{"model": "image classifier", "train_examples": 123503, "beta1": 0.9, "steps": 26300, "lr_schedule": "cosine", "warmup_steps": 1310}
Rows from block 9, named by matrix and row number. Each number is 500 + 40 x the weight over its row's rms, rounded and kept within 0 to 999. All counts start at 0. Numbers have three digits each. After the name is the row's rms in percent of the matrix's.
# conv: 3x3 conv (model.blocks.9.conv.weight, 96x96x3x3), inputs 56-69, a 3x3 kernel for each
conv.0 100:517470481486473487472495509489426452492433463536477504498494504503502497536536530499476513428408412486444415498449474456433470426379405487513529404437466431449493491496527476532549467490526487468470456471504487535511489491497491483507472472490465449488430418457457438479567494521543531528522509474524537493488519471488514475418411485362377437472459483511449518505462522491492504
conv.1 097:539488462539495479506460437504526529395406448415444457455491491503514535493476469526512471589559538557514502481480443474467465511516509460505495513531548483528532432471478423431466429425467512555525479530542528571568516537508477502503495488437466445458483465492537516513468439454471484504449498514513535506547552509484497472467539519506547546492527510432468517452500514491541538
conv.2 101:531556547567585555587599548517449500527454484524487490496470503503430474493460486483535516443518506451496525429473482466469461438430471438467450501502504486466451498530561495496518528478476432473426448501488459500489502495493463451466436436446483498538503477478498457450541514536582605598540602584474472486455451503490448440499515500524536503549557499504526502523550526531571532
conv.3 099:468484466468514509424484513487471485494418434517463456502481507518477462464445449503462489545513458509451393499431430490424398527464414417442446509500463581592518511510541490491500456466500508530477495544499515556519507458532479485508508500482510524554491484510491446470473476489452494534455482515503507547523493463502498480497453452484484481501532517532517503536514524529528525
conv.4 101:528500436553535491533540542513451518513435516514410426523526498515469463506466443533564522487546516491545531536529521517528543500441444503506476524505480521535473509489469549525525506514529463524476452502526399475519510465455526488509555493525562552524539550543487506519527531479519529506461466488486491451564500444503495491528540539515511529509462428507499496522495463491446418
conv.5 097:528482478491444460455430407437472469459482494484524512535499530502463540455439513497492498509511494542550543512550524455474513415479488600592553558566532502475461484452405458439433449438488507530498468475460500500455464515503472482477516457450518568549460514512420453463469453551432429474470444450545570535470497536434443512492509500516525498518541492542564598489490524478496535
conv.6 097:513496540438479536372486534475513523511514493509459451543541481559535494545527487477538491529493450522468442568524453568552478535537447581474455516444522491508544470505510458482483480479465421470546454524530499509461454459483468496552436446489449490559460494552464473501493486500460450475454487504566558547524464486482503539532518514549525528537509498467535523464520519430517476
conv.7 100:502535518496513490520515529466477500563566559496498496549535535496459482421400432514476519478486525450460456451496532508477560526511545489498454548554527463428454435451443458453479473446473486443452517474480495495497492529537547535503552538518450424456440438447432424454535529537520476494522514519468488444537514528485438458495501494473484516488511536486510492476491520478456496
conv.8 101:552503435507475477489460467508437509459458507493506514488478508448457509483516549488461492473462488457483518491422518420486528455510504477436473515456449496456443501473481483477520444467505482494478482480518463428512424460508407500518393470512503478515486514534499561554496481455487491473442433465517449507455460539446477557439471531489547569467508522488541468532513409445382426
conv.9 102:471497454505531479482464465472448518517514546564553547504493531562532531470485494503519507515539479529557484471452458442440432472445474456469448529518485565574524510517501524529489468469453551565532498503501432439509568536554566539558513473517465463455391396433418450452486496494513514519484405435515505518566550487517536500449459509495494501503487438488511533482505518460455471
conv.10 100:499480494492458488451448487456467488523518515483469475551537550525533505451478430503492501508522483519571536523559502499507470468440425456547570490473497468464502442456468455479485504530523494440428470477421463511481594578553569555560534516503451457475454440450475458487440486490509523555520525570504545528523548499545544531457452472519509545527527557469453467474429493527521547
conv.11 094:558573544515540514496549535429457484403422446469460449519524520499505522496512523484495467554568537577611565518527497488483477505510487487531540496511549552514514481468448458460456426445462536557525517521493504507510475491501465471471490476489496484504463502521443514508467514467454486451472488451540534512486483476481476508605645609659717664602636595551573519548585515549569503
conv.12 103:543510536543502535511476501533529540530508512547539542517534529494527530494526547459496479551603555550604553497534527524561545521545541499492489499468476465477502457457455449453442451460458438477511497511563506526546516481494510527530495528510442403438432412444459448479501467463548502532550517529485452493525516533487487516490489473494499504513516517460504530505508556509524553
conv.13 103:546547543514535502507520492444440443421434478508518544516461489504511529547536502479484523478466477480466468490497480508502532490488475471498482485484463480488475487465447443455446470487491518504513514542499531531481499488547557498524516444498494451413439389404442433428480503491510513477524530497554500472474475469495517500539553544555572537514529501536553518505555528486535510
conv.14 104:475480475480469454475494482490493519518519536493492490485433450489466492486492470462481439519521476530541498434466463489522507467494463522568523486527526476488488438434468459415457475407416440430452448462473490461483474438394435398394383356404511497491515503500522504502514505457443486466532540500500480494518507499514509480493478467491485490498522501492517462465491465495503522
conv.15 103:487438439492461453518488445503467488427413437516548516453484487484473501486452475529496460535494472535502458488479430495497512535539522500549534491540504434492487492493461448439436491460429503518493481533533506519529524568587494564574468521491441434456410386447463429450471465464473470491475487485481506477492470446452491453506537534542531505524521483432428456475473498514478511
conv.16 097:498444455493427434532447419476502476405426419518510479524495486491473504553544556498487538491502532514497513511552488523536485497476434429471515476517578469494536484486445494486456489457430486484475529535528506519497431436472472500529477508542476478472442419429465465456500474487509464469522492477438423400507516519519522518520533520532566551510522507501512534494468468511488470
conv.17 099:496496484470519521469551562465464561483475562516477512497475496489466480490481431486474456541558524558534446546519499513505507511527538528517471478502535458478499456494562459470509474455423491509491485552560469523497435467490396445456470474446551527490543506511552516501482469470459478469494503552497481528522482521498457474504546550487561555487541496492512424481575497536573524
conv.18 100:493525520516527517536509504526548581516523527515520526499530515477533516508550557427459460462492486482522499489495535485486490402427446468471479477486522427433468542536550495489475479475456467515470403480463449492508506479502499510545528524544497444471437401428422386423489467481517504515545517540526517494507524485519541519492500493485501523478498522371432486405484498503524556
conv.19 107:510431477462368445470424458465509479489535500503516471501493486560537541521507497496522525521535521434443436490538545506525498485472424480559543467511515453479459467472460484503494479497512493430440461436457451443484460386408430390413458377367485549562477540562486527551529422443485360398488412466430463420541542520478480484503463490524476484522471491547488479486420435503446471
conv.20 102:459480528482470509483500539405446448445462445478464450500534528524546529444475459449452510481471481505520506509532510448463450468483442506527490528549518507525478485492452483473459496521523540511458475457388435428357421475430484494476465490470522545517499525497482497479515476533483475513433475506502550529535565512559613545474480432520516471495509493489492496423421469390412404
conv.21 098:463480479494532541500547543477463509540493542476447505444434424506465476451443432542567531505527507454484472476447484463448460460455450500524500418457474503504484499474472532509507504504509443492471424502460452457468479483485472482495515455453508488493513496510509475479489469481555562572542535521507494482493456471491487464543510475500463466534500475499476462498502507492504515
conv.22 099:489504495473506486494520537489431455489458486551526520427468440478526466428485421477451435439416444517468475428430445353344339442405402494497505465491535479499502466503529459466491524511506474442426567564529534515515468485491538542560456480517444396461460411462480435449483504495503468499506476495434495447507567496456508434519562528462496486480446453494520485505475451550536535
conv.23 100:448471480425469468446488482408388442442410463510518535502485456528496470577546517514544548520503502538503480470463457497479492535549565518563557472511515495542538499500513480499522484508517498481491463436489449468526491473481447448474464454483581547501555532506537516508461452484488442465494473499578590570467473500507499487482435514453432482408402427451447463446463488452445463
conv.24 099:494522530488537517470510479481417467499427476442424484513500522511492520460452502568500511542513519500461527534492476509461457478463485427434446475526519480532520469461532485477510429442463508520410546551485466472383512496476534515464495488495507484509485495501406420452448404463424468507478528516504511533439432508474489512494478485479475495496537533526445474537500480481475399
conv.25 100:507543508480516491447473447503457474483465507574541544522466525471458533500474540427469510405510579403535581568554542536531501510504458530510439559541495516478419498496513413441473443442478547523386493511461466503463466485506393417431440445437436444469439428483447455493520491417507518475464522553489528551454488516478466503485471455484523521440493521503487417531548491481536549
conv.26 099:420527561526535552551509479508458493474473533440469538550554511534537533505538532471531535483537586437494574516488517517528554447499520393481540479497484501464453518501488527506481530511522546442393554478412516445441472472478497502462491475447563506452563526479545536497428456507460510496516526490529518561493500539515515523491513511501533514468542541508547482512515482540516507
conv.27 102:468475482419456453426452437436469460520523494516500466479464487473459473456464493518524502519530525488491463534532519522521498531530512521511540528507478491527514516505470585563516580564515528480437553493471488463525467465491477504526492519541513499474536517472496506481472439428433471412485494459489499523558546553462471470536531511567573540478493509433443469353432424422448463
conv.28 099:461436482492476510416398465465472452423427437489481498466459450521519504498517523481449513464458502499507522528496500526540532509539544484482495486502506519530544517507481460448433502489473553568574554533564520469510473451453461452454455474476496506490468461452458442468511457488518497544457450479512490469505516511505532513478444500427412472522502533529550589540537594496495559
conv.29 098:475443476447424485433401455476478501540530537522526517498482485522514532505496506479499539466498513523515487396419442484465458493474441570549542478475503456471521465488501458478504498492512510485499512487554478468533501543584527561609436472541489525567486492552516519547500447481520455498530482524506494500450418425441456474486509542456452521493489533535511527495480523520506562
conv.30 099:492505516503504507481472495507469512412385437419414424427453460441483483392459442500488480490491485483505473520491498476473476490492459482455477462476461470484470541500477481457448443430429479478471491515531493471476437437468485477504483477479503458505465456494493483500460482491435475459480494490447493490463526474400473428517515530530522534490525550470479535456486516462490537
conv.31 099:490498482508518505490511478490484516499477510472466499462450494534526555507531530603573555537519537575565554499449463536483477488418458430493474422513490490533451481477523486476512519499522535561509516507455505513492540533533496452482546497536509472519501454459498484499587578560534553538466459460450471470516524532555573548540534509524506512476477496518518493506510479442461426
conv.32 099:511489516515491517418439513452468511495495517509518521553492481529500492505460422505528538456469488493483491478484485477482465484483496501513561486487516436461499473468475517492483526492493490489496455472496475501499547530432550509420500469424572550541523508521501488506474518569448499546491468528596542474542481416443402412487458475545490501500469456478528523465538527484515511
conv.33 099:499440472489434441535502507469493515449444458491504521526497533511479557491489566508514558522498512480497531505479479460459476481479478525489452514530490495501459466443406507488441510514505527504520525503449549522484412454455419485452457536529462463478496492476524515482516466465551481482561501510498510481470473500466483497502476428471477473436474500496463508563439449570422430
conv.34 099:511465483495432476514491514455441489431415438439414438520510513502496518487478523451470499557542576515515574481516484485512498480517502445486487480505532477472517461452479492486485474478475518519513549572533532519485521499443489461427463482501481464468484498485489498484481456512483455505490490517515500507501499519491496524482486531487460511475452488529512498510504523489476498
conv.35 099:530485467471447413484505495509520509516520519491470461477496473469486476462469465475493479489532530466511522562617547657677634528536530557528533509504491495565561486487498493495464488511486464478490486483469500538492484503542521573587508538526496522507559579553580594574529466528477440487523564596429445439453484439459484427530545532491523518446478479576575616509453515527446499
conv.36 101:567532486549482426520484444492467498479464458472444461501472449463422469454404471524530587529523535455465521511485483510519547483478482473505486510535518482473478498461481511467498518461516409469510468543571454469497446483493446527522384482502524502509520510536522502511502478552439402453492474485543509522480502563430414479462468527465479523463478522435508504420492478486463444
conv.37 097:593525504509493451499537484506496495526488484501421456470485481545556555534553548480463497559522526488444464501526503488515513481495486527516493511511501512553513494483532525489523536494496502513477499512511503546520407412444486448475427437481479512516509506507494480468514509476503524492458525481374396406541543521535538505489483496505519529508515521552499511513514482472522512
conv.38 098:465460477462466474445472488475476507468442480497452460542515471513508445528531487543538498511520486578592552479510518501529522433464458538571525486521490430465498429424474417410447482479462488551528468507511555542509463463529502511516471494521394403469416430473452470510466482508476428470491470490438442435492485456590578544531509472571556502556536488469488501473458479477488486
conv.39 104:508483524490490482506524550497499502485480480462459472417384438477471464530517493520481499439419460492486458469505469542547508497501481530560552519527543464529526478442468461457455475460465501492527486531514481492513417399466465456493506497496560527480540526494501501486541498561478485511479458546418411454471494470509510506522485501513501480484510490541536541482534531461515567
conv.40 103:492482474514533522527524521409427438487474500496473511405401429467444463520476507502511492495493480495479476497504516515518515496483504521526502463505518446511547465461485469472513468442470552537509579553514547550517464489460485501484475495505499515529515523542503489506426390349431431384418434413463430458475455488470450481516525527519530515551543539486481496512481508476452491
conv.41 100:485553566523562536530532493508441510412386494430464513481482516448445560427456540469456466460432475449456493553526536505452491422398493442499417513574507542552485502513551481500530460463484482444429494513489488486466524501535539509538494467478480460481464398444440386463485484471527536495497482462519508506511494511435462467448447475509501524565556525524544504502527522491514517
conv.42 101:515470509484415453521453475530526525523545553503534530443469474437456468433414427483474478522517520497482497469514464524570555490541528481494515473481534498504553517503494458479485477488492468452520525532580523545576482430466486463509519511514423441440464510500481521512489433468469394375504468440475489495455480517444423458482477502517468480561516527498533548500526521536555568
conv.43 098:504492471517506492479463470507509492518497487517511506453476488480517515507539526494513507524521533554562566530520525539538549505534555555545510554531464495474438548541521550533503538524474496493537442495496478536531503514534489523539421466493522495566502487524488474503466475477492521485544588576487543518454508485432487499499490495463480507498507516477511489423502429452508455
conv.44 102:495452470496448429519494465459499460508522494501500452471442483491459480462422455533556524564575547499508488530581515598627578518542487506479477505538546535527551477520499484501501496505487558503541500470515483477510477463488484487506469499491541560501559587546505546518510518481526464439541471449534504537522504521429435427530533542529540556508496501504526530493484481484492501
conv.45 100:557531527499470474449415421467498477428438425499536529479448510433378423522482477466435469455443462544521479500499515491508504480502491518519478562515465511472472477475412431473461462472457476496487535557533550539551528513540511493525514490501524548556492514517475525523518538521528525471490505473522550523470497473436490483510493473485483486488477482552534541545546552498524494
conv.46 100:537559511550560527502538537548494494539473490521445427555543511551498476511455443484502482502516484557568508444508487491492461496450461459496504529576592477526499530518510518505498505500468456457429418467501446456509486467509473450476505464461536542500542508439533501436472525533448527600490536608512505487545467481513465496524521501582572552509492469554537480542523518578555563
conv.47 100:461486477460477479458474478505520529548560562566564544526484553540463493579480473466516534344414515445490543508550535461486494415466446549573483441496506449438481413443505429421493467456490567603538497541492509531564485504504497437477487433467435452484429451465433450437517479432494484467532530539439489553529531511543512524511540438500529481475517528538526516500550532483535578
conv.48 098:525507508510525514459481440509514491548522486507466479546492510514436511516440467516508466521471458520448483490478466466448479502506462520519545478537508477522470502486483548523521548523532414541501446582575466547520453446481454563589455507524502487442502473507481482491485495459531492483538479470479481512477392414420408488523536521518517522546508495500512481527512466563516478
conv.49 099:524541569480501532451489518507476472530500513520505520515476540514481503553480482487497530514482520492421443446500517472487490478483507560520507469519510431487458446491574441417504506422487560521519583592543507541551511509450511537474514516429452443494488474489514492475486434467514476453506492492455491540475465514478421414551568541515499507458453486551473500555472469507499532
conv.50 098:509525503496505473469461431491478513452480529514556570513504513535538539566564529438450449472425441553503516494475464499488523528543547553561543581594500590546440581562593555543593492495520511534507475457502461453515443536550466542526497525490546509487542520480507532491533568514524512454439427380542552549506514505460489430455510533480535557496510497520520526549536555456416471
conv.51 098:578541516538541507516533479424451495433472481489538544441452497442433463544541541497527545448505546494514559510552540456490467461481487501517525596552510509482457484455476430452489445503523573516490566507534511508548458570560489538562479453470455537567438512539425501532579550577554558576542583593502587568511575549469484461435455485405430484481480486589536559552541577514545553
conv.52 104:508505564469439494446420466474481462464446454478437463531523514537533534517508518482503495495514506447456437551561514546539517497472495518556581404427455413422444504515488479486475469465462446415437474439473489510481459466479487488485458469454525541484506540503492538534461450504443440509497482540521521493454466460452469440551588575538563546511497489406460464396415471393411435
conv.53 101:453458444496485472494482496496446464507466508481452499491513505501495520455436460496472467550526514493486489503493482515475480480476477412427433432447472482445484506499499553560547535535507532486484530519496491498467426456432389414385386433427485481499500521525518545532510459466495467457469420426427451490468477506476481493482500491541562550471479502533493464538503445513458417
conv.54 101:523546523468460454486441459496498470514514478470477451445431493527557570476494485484529444489497512468517523499504463516545517470512510518517488549557511492497544440406438464468500491492511495477485469448453465455455454435400445443428435464464433438455474490522483487543575609570461478466491476475425379437524556578517529558534524464533524497518534527553594568499510519508480518
conv.55 102:516494438480461438468431428440435439439410414501448458474488472481508502437463490517526524556552540556574572529526516557546535545556543468480486470483463474489440357390340341373357382385375567552464565572507549560468514492491485488477448486468459487465446476454442490489480482490481466484520545518503508505509564519455507479516498475537535500547556516528504513507481477524504503
conv.56 101:558533507546530532572571563476488490479524520513538524521546555530542531504535519471467446524517492468489533498549505462532463461515442498469455530536527478497494435495445459520497545558509607554537584536536501495500487486463460472447413451443414447485437461492490482477524493510507540574524608603423423425531547522506560524459427412512496494514542525571544551584550568596585583
conv.57 101:471492473528566525517547521519518502522512496516516527516519482480515509471513495417381444432418456520542538497522496426431450509473475467452427518537539506553554523511477491500481453461476512476493529552507518550524527516544525508527551522539542520533458446474380386404475488494479504507494530540518483477500530538510545523425444468490518501521551521458461480470497463514588548
conv.58 101:475456473446398413470415435457466465431463462489465449481488449475471463486470489508501503474438490440409434495519523504525505549546503500532523530550545535517494516522507493522534475495491548546517589551537507519504503488482522510514475497517519523504516527491514515483466423490450428461467458479573577523574572504537519510481487501494524540446463473461487445453452445475452462
conv.59 102:508483506471482495500510512472439448432357385464412425456484517448443497508518556579558570510455472548473470496425419501401406531458490501535469522550495526544503491451490499449481526493503445469439474529505449499484439485486465504534479480524532520547541510529492463499496490466478474441470448415508502499510492499495501495528470466489458453512474477494477487464440427450427417
conv.60 100:453491521474483508433450468483482505486477504526517555535540548498519525561549575449508534419432467555547558506489493459433457519526523330412445468483494511509512525526519517536500492542507509484505483484437538518497516532538494529518510519546559559532506517487491474439476480501508471453478449436489492522502504491535521523502491488512512501519521497483542549487470480462408419
conv.61 099:508495483493520496467482460518489492517485480531506487431431458408419420408467472541581570525577521498539441538542483529555483512540478539489502476429470477476451532536553485493517461456475485508540512546596501511545532531511547541539526513554513500492508500490487507497463496490532552552600597563529476514456453471432466474500489503506485514433441507471476500501549563538620595
conv.62 107:533536548439456476454443456534520519490462449484476458508480508477463456491465476531530520517506495525513490510541524461475452500525512467515532466518532433471513539538525499503497518522499470479457455464415550587494524510500492488503482496494459488480441448443453447441442498525455484504527527536476497484473502501420452442542574557560564555499490504379460433340405422399406459
conv.63 098:564534488608535521500464501479489480545559531518553515519529474525528500498535491462455429402408403505538542469464453433441456517505498526577526583580568488487499477473442506518460447461448518560544475492488422486562620645550600588539557547527475530525478538503512524486532520457569474479507486526506533478475510478529549517471515440535549511554548546488476434553470462559524521
conv.64 099:560540519553531510525527546451461488466459481567554528458462490500484493544545544526514496561554509523529547489472420492475477581576576442412448528481488571566520507505495522489472513497477570539530549494513504451541563575570553527507493480513543534531498494516494512523528500480533502496443392467493504541500494485461464484498503481497519508472455473441455418454465432471457482
conv.65 100:468453488465438466432405461509545486479519488473474485505511492519507471532504455425507503411507522446422444414507516419481524517469480492422413549489465497537482537525505501486523469416466513431458549458466530470404527498473564515468532508457482436486483444459501481472493501503457460505482511525505490507497474446502492451538503439546521435506500468541491513543434485527485530
conv.66 101:560499553481457515480477519451446444464441464508472512449438425470466461532527546486518540466469445497495466443472470480471478499458458471466523436449527460469490469522478478527473451477477542523526518532537517535513540541515498486465498472452458484464470497489479479481520451534524491564470453513461454449411403440472452476463395479412367401449440439552542571544495551483476468
conv.67 101:511515518513526516518536516482496497412431427444456459485480465481483458515532509495480488482496487486517477525551527535562542522552525435455488451438461546544519542544495455475444419421416444478503502494508480460464457440459485489479501511481458478452420412431430400427478440453475478466482510474455451463419425411455492519498449470423399434473472468523496546502463548541510539
conv.68 099:490474521457402459470422482521468527477437487466460495519534533494487505427429459472420432450446486460466471543499491539520532541558531471512504497533531457480505489502559426432487467457501469477465533536482539589521506477448511520495505514484466440469422442464454478484467427541470441543512460522495550516542597543476478464505532493513552520476509511495466512469449482546567550
conv.69 099:530541563487463457465430454492492501475465486448440447487494482542548558531543553523547536527547540466513519497517528514520544465485494443472486489534546479511522436415410459455446480465467520516534552567567529547506551580586576608600508544513478457460505499465537529495405438510448453509465503553427418414450447455471483495423471460441470469481513483477541591506529554526531569
conv.70 097:549518524511487495472431431472484478387402428401413440506537533496509504490484496473435447474467488560560549521525523525520521526536529489489514507509540455468502460472476423436415467492454439476508477513523549571583488468501476450490485469482455458447434445426458480464489485508471465499432410463482493490509523476494503482493505520510518549511508517500498524500500507440456511
conv.71 100:527567514502557525530574540485514505386442458377421424471456460499481488532554558518526529547521523503445478522507495479444466438421488566558536510514470533565534483492472475459447470465452455444480444464459513520482477484517435425473461461499546521522526457487511437498441494461487510470497536492525512460505493444567594568442466460492490470486502452430450394416483440398450444
conv.72 102:471492542509537545547551532512486506463415495502443491495484527510434488549514564529521535513479506529515543498508522489443465508453520502548504527590502532548448499469505508473506522463492390426408436520480405469425478477521442460501462452464524494526507422475500409473496507535508546561500509501560544549510510526471468468458455474474494497526544489461496545450450517483486504
conv.73 100:498526552523534548541541541485524471487504467530532500403361413491456470523524523554552571532517504476461464491529505489529540508525532498486425550552495587572567490521490456462447485482470534523523507492512522502536494491507471459453471443430437470451436433421501500474557576619536515585506441527451449465499501506486512506509480482516528518500558523533496513520510508497496496
conv.74 100:462485499488496525473493547498494537496481572457463556527536546518504502535488472554467462517434428509440452489483423512520462490519463465477501502542544488471513494520502496503514507496484554531454493522477479483409481504478481502466495463408513530539516529504488511469505428408507471510477483501483515571521514585475470524550539515490527524402470469540518423534527434482505462
conv.75 101:434425504492466514523489527475499512490515508496522524494465448459470508476510530511501498467452414472492469487469434471487498435478513485546593457510577472466500485466444508510479517522528520537507501518526548524513544522433533509442497527503484479413477499441466492481468428515519457506555529585564488467487495495505510493510486468541523500497523508384452528409482536480485541
conv.76 099:455500474504531496543558527553534511504453467493452493508453463478434491465446491509518513525530482501491492557577579522533556470489493480452440421460419459470471544528544566559563524532516451453438495545478551578506505480468503510485464485484521522523466476489451475477404453492495523543581598580525522499388429453444486507501500485514522506507505480492479504463494496555550545
conv.77 101:485471464521507512506513524486487534414424467418410430534577538516559543534548534540545524585597548557566519503520514506532501467458457445491471484515490490512483511534557497516541489519512532519520484518491492529499462468449447462467444452455534517516563542538536539534464458447495530530460511509519574535473496463504533486546532535502513519473485509497440460483462471452452452
conv.78 102:549449508474427463450462463451454442500490491445444445453460484499502522479461487509493482550549559493461476509491482500481484440461462529497559555508560463489552491519543524545543501515510430441443466505525462516504470452489511516553437483503511524511526529504526526509510471491442461498503523507490540538545560545487494468479442490508493549470481528457493451436496489438536478
conv.79 100:518515514507510503408413432473457446519519502561562531535521511545482459563511463492500523498437432534478451475527557517527524526525518463532501458516556496470515483454466512485493550527489519605622495596579498554553484474429496491443524501456475477432497474447520472427510511500503492503498502552488490490468470486512471476528498493512500502497484500443453486492479477462503507
conv.80 099:534548551503517526472499492476480519507506546516534580456462466496501520478506519576559534574594575492494500540562584531545534499512488484499514466412413478398401453444395497523467543546503494541565482532552499508539527550556510556545528561551478486503498485494478483495492483516474510545465541528516549520506514456482490457552562536528533514516508471462491510467539553492536519
conv.81 099:461473480508514478467470422562555507545507489468441447547496456503446456466442521477520507429433418440439504520527496506510444509534517534479465516471478486501460538547504543508479495450421503505549496523574528516493474420457500498524509476460533488437475398372387364460536497505517513532511511513513463433481422451415466493472462483476477500502492443464467476466499507507527500
conv.82 098:496506530455459439386434463480479493418405452492457502554508512538492515540462445522524541490506522498465470537550520501519527504497507473513531540565511526525486485458480492471515482474511517518438522581497518506486480486368478492453479479482516494496518504509538504483573581549549551553497501539531468453535469488533459454525490480506464465463412460537497494506479451421420417
conv.83 098:439423478422459509509544543495495509520529533533506510445457485486502507542527500516499516548520523498482509517508499508509471509468452565513531501487518367433488478509522453459519495480514555551498497507474498518523515504490518523525492491515456461518474508519530529510446412406465471440484459486499491524489502511500481496541528502490515494428457491407413469434441492461489585
conv.84 100:479496485466488485491490471452488497533549530526543506445397410447380406479427448485496496522514505520530512536562547591607625548548550550524545519502494518483497511520493511520503534539520475498505506526535428415489536517490546555508524534493517526513502512528452451461476480482456474476407418416516518523451429445517519509512522497546538538518514498512539542457494503413410481
conv.85 100:494523491491524465473505458503475543476419495491522560493446454475433454421439490521576577505545535486505530502447475463467496450487500442496488472488505525500485489419435484397434491407483497618567546589536544550512526517468503514455491491446483391432476426458470442478456524552512572560592579532509461453525521526506519561452491504442482500465496484470485486466516485502488426
conv.86 097:486514513520512513492497483473510521481532556473473517489531542459544567448490513492513478441481504439468522510546534502542551497526553559525427570522472558485472490518506538590600573602606485474458553522509494483502464451464520503430461438462465502517500555578452500538468471401517556461511561506525536517458509546494522497517483503521490499518525554529501491458500513482513574
conv.87 101:521496500519519506529543498485395472501423495419405506484489517531520534494488524533487514557536546550532548502458469496493447409438457486533540423480529506482484511482511496465486468450470549545498530549531471446446511558531478517476514533491494469501477484498471484520554489463526510488511510490395422460467501520517519524526528546517502558526511535617542499559507468538495454
conv.88 101:526518516511497495493474474549538517511532511468489466458489517477477490443443429480504465476485471488496491527562575544553556526534549537540546477527511463526506505520479465492507455486507439418480438404448435441443466417432458461443502469438476501511494504487487502488536506492507455466538487460538559560520527538459533488554476448549517505529544539520485520538481523524513519
conv.89 101:444421439472415414438433419487506500532528527505472465465451431494480474480453472555555521525558539460481514524566518456463461478480501502477453581565514492520472559551511571577553507500519526560551536524494576568502431435419486488479499515515431464447452461440504533521523495500484460448508527509443466446520519509468462458496527479536541501515516500394463472444464412530562496
conv.90 102:499509511484486490473468478452433472412395434486499522462444447491502501485483480537553585501526596550566582489496516420412472457465518439460451496516512484499480551552540509522505487512479504534469495520494473497479529525502534543542490517462499521551503496534518523555556556523490486464470501461480486452550586525506516496516503501500501509514519500525574554418493496459465476
conv.91 099:534536496494512491398450479492488525537507531566532528577512477572543512546534553496480436499507436528501449588574456513513428451489473488541510509515494493484464432416413456449421492480443516572539490467476509476461534471435487429451510432440503481484495474453467471461544572549514533500532531553496426479511503510531561553535512477505490502471474465537579537509546509501465474
conv.92 098:497527506470501510430449460468479513481454494507507548532493499519480463552570565535509513534500440562539454497524513435450486481487529444527471424482482453514539517485455512464397511485428502546526507532568529509493460443414497503471466493433469494481489522494532540505404419426467490485531487494507447459501449427525511469517535562519512546449461439459518517438492579461450551
conv.93 101:519502488462361343545429438483476473465416454521482488443434444516505538511523568539542538583577519497522506492484475513507527526525537502458489456497527516511546495465425436420385448433457512517540540525545563527556458411396479469443498484478488458465473483472509513504460517522527476514511442501406405408479448499522488530507500478484514535481531526508545526530491480557440502
conv.94 100:525548514519512486498486475536503521582560558589548542469463460510529530464492502445466438483515450522533483492504487530550534553537537531510502469503527399379431521482472545521503532506497502513501526557561471507530437418466417425471535527549452418462482449477550548548535550510511508479542559504483483475519518507450520509451463456456461455487499469520533549465499569491536594
conv.95 098:463419419495482484508496512529514497577558536535488473485468483530493509524482484439511552503541552481460465467495458519549494497481468525485495518436451515505524496498522517536537552558555500521518492509546508496473487489458533545503486492467470442432495492475492495501544457483541498500528513501564572547491485470479483451471456537458490533434462490461429437512514481486520471