Weights of a small image classifier.
Model: 1.56M parameters, 64-pixel images, arch vgg, norm batchnorm, activation relu, depths [5, 5, 5], widths [64, 96, 144].
Data: 123503 training examples, 27.3 epochs.
Rows from block 7 of a small image classifier, named by matrix and row number. Each number is 128 + 24 x the weight over its row's rms, rounded and kept within 0 to 255. All counts start at 0. Numbers have three digits each. After the name is the row's rms in percent of the matrix's.
After each channel's rows are labels from the 100 images, of 14976, where the channel reaches its highest value: "peak at" is the part of the image that holds the peak. Only what is clearly more common there than usual is listed. The data: crops of objects in photos (Visual Genome).
# conv: 3x3 conv (model.blocks.7.conv.weight, 96x96x3x3, each kernel summed), inputs 64-95

conv.52 075:135146180143155105099158139145127120118155131090115142151118128085105132119140122138156125141150
peak at: top left

conv.51 121:120147159151106102171147124146135143146140154123121143115148129133159129124139142136158138141187
peak at: bottom right

conv.37 096:118132114147140140123114109118060093120120155094113119156153131113130131055090127088129080136130
peak at: top centre

conv.94 118:110161128092139130124078125101090135128161137098138131129164102142124136128076151115093143131117
peak at: centre

conv.55 096:125128116151107085128130124129107094127097101111106115130104126143142130140092107127119098117135
peak at: top right

conv.89 112:162165088117134111112132137153085111145110070098115131123099163174135119109172134106129186151135
peak at: top left

conv.70 116:111070150090159160117060134141113142143140164146120131149118138117145100136150112122146119125146
peak at: middle left

conv.57 083:128142109140120091119155147127072141124104142111093126154102134102105131138099135126086133116115
peak at: top centre

conv.17 082:089162107110153071149115150139103142127170119082110106133095132108143169143151081114154136109172
peak at: middle right

conv.60 106:115131123088164109132047128105071130127122145119131143148126145141120153112105119110120137112095
peak at: centre

conv.85 118:155126138130103128128143154167152128139166125112145092083115096125100128087161142118120085134086
peak at: bottom centre

conv.36 068:118130155095127158139100120124109129102146121105148083138111141107091101089125083106124158106117
peak at: top centre

conv.33 109:115147135134153152134139101111081112112109118133114113156116115128110101078095072121112124138117
peak at: bottom right

conv.66 110:137121095137145110132102117107122145116166134109119138120137152165163108134176095121139125143124
peak at: top left

conv.34 103:143123111134156155166117114109141119149187094113117168152128020137102128147124128127128128146110
peak at: top centre

conv.61 108:110128115104121086110124135139150113107130104158107124076110147097123125129145150152129118120128
peak at: top centre

conv.72 083:168130128108122096110093139106136094125128102139124087103059105135080110120135123090123144116128
peak at: middle right

conv.91 092:136160115138133110144128111120147130149108102069117059100136127154119131130148131133087093084128
peak at: top right

conv.79 083:114127156128138112137110145129124152126128096099136134134063142095151109116074079157099138130138
peak at: bottom centre

conv.77 088:110136073099149109122126115120119143123114141074130151134138070125115100122105069092089100108089
peak at: top centre

conv.1 103:127149134141114132099153118033077138112094126141092105149094111124070155145129106143142149110121
peak at: middle left

conv.41 117:138137063113143111113140119146119081128155067092149159140141144134135128112173158093095160128104
peak at: top right

conv.84 117:130111127115163134108147103168130148126128137127160111099126142108130120083129118117076126114079
peak at: bottom centre

conv.49 111:157122105152135116121143108126092117111085131075123146173159159135154144074118124135069163169110
peak at: top centre

conv.86 108:112110118082130103115112141138103080149128131131103147108094163120130136102101130107122132152068
peak at: bottom centre

conv.81 121:147121086134122116105136145123117088116105041141120138135135090140103117119122149145138165125146
peak at: top right

conv.11 075:113118140151109138152138109143061157144077162081116121123151124133105125081139149085142088111131
peak at: top centre

conv.64 089:105120142153103116118115143085101120128105112130090122148112101137106134139125105077175137146105
peak at: middle right; top right

conv.16 074:136125126146120138149107122091063164128128122083100111140127118107073143083128109123125109123153
peak at: top centre

conv.90 108:134140115111154148123105113072113107134175086099105173155145076141124143086137138141106148150105
peak at: top centre

conv.78 104:122120131106118106112119116090089090095097100125097179086113164136143098118123140139107116121094
peak at: top centre

conv.10 097:137083158168105190102140116107078115116114076106108127121154109146099119123115116123136197135151
peak at: middle left

conv.4 109:142104077119147112086136134120131113109146097070122160139109137124138125124106114128070130144124
peak at: top right

conv.12 089:133149168150110120124102109112133089150113101123140156146128110126089138100114138153113126147093
peak at: top centre

conv.58 116:124117125110136146073113127083089116126102121085109137146157138113084145156107110130113132093182
peak at: top right

conv.35 089:136137130177129112129147081126145157151128153113148131089156130140150148103114091150079166116124
peak at: top centre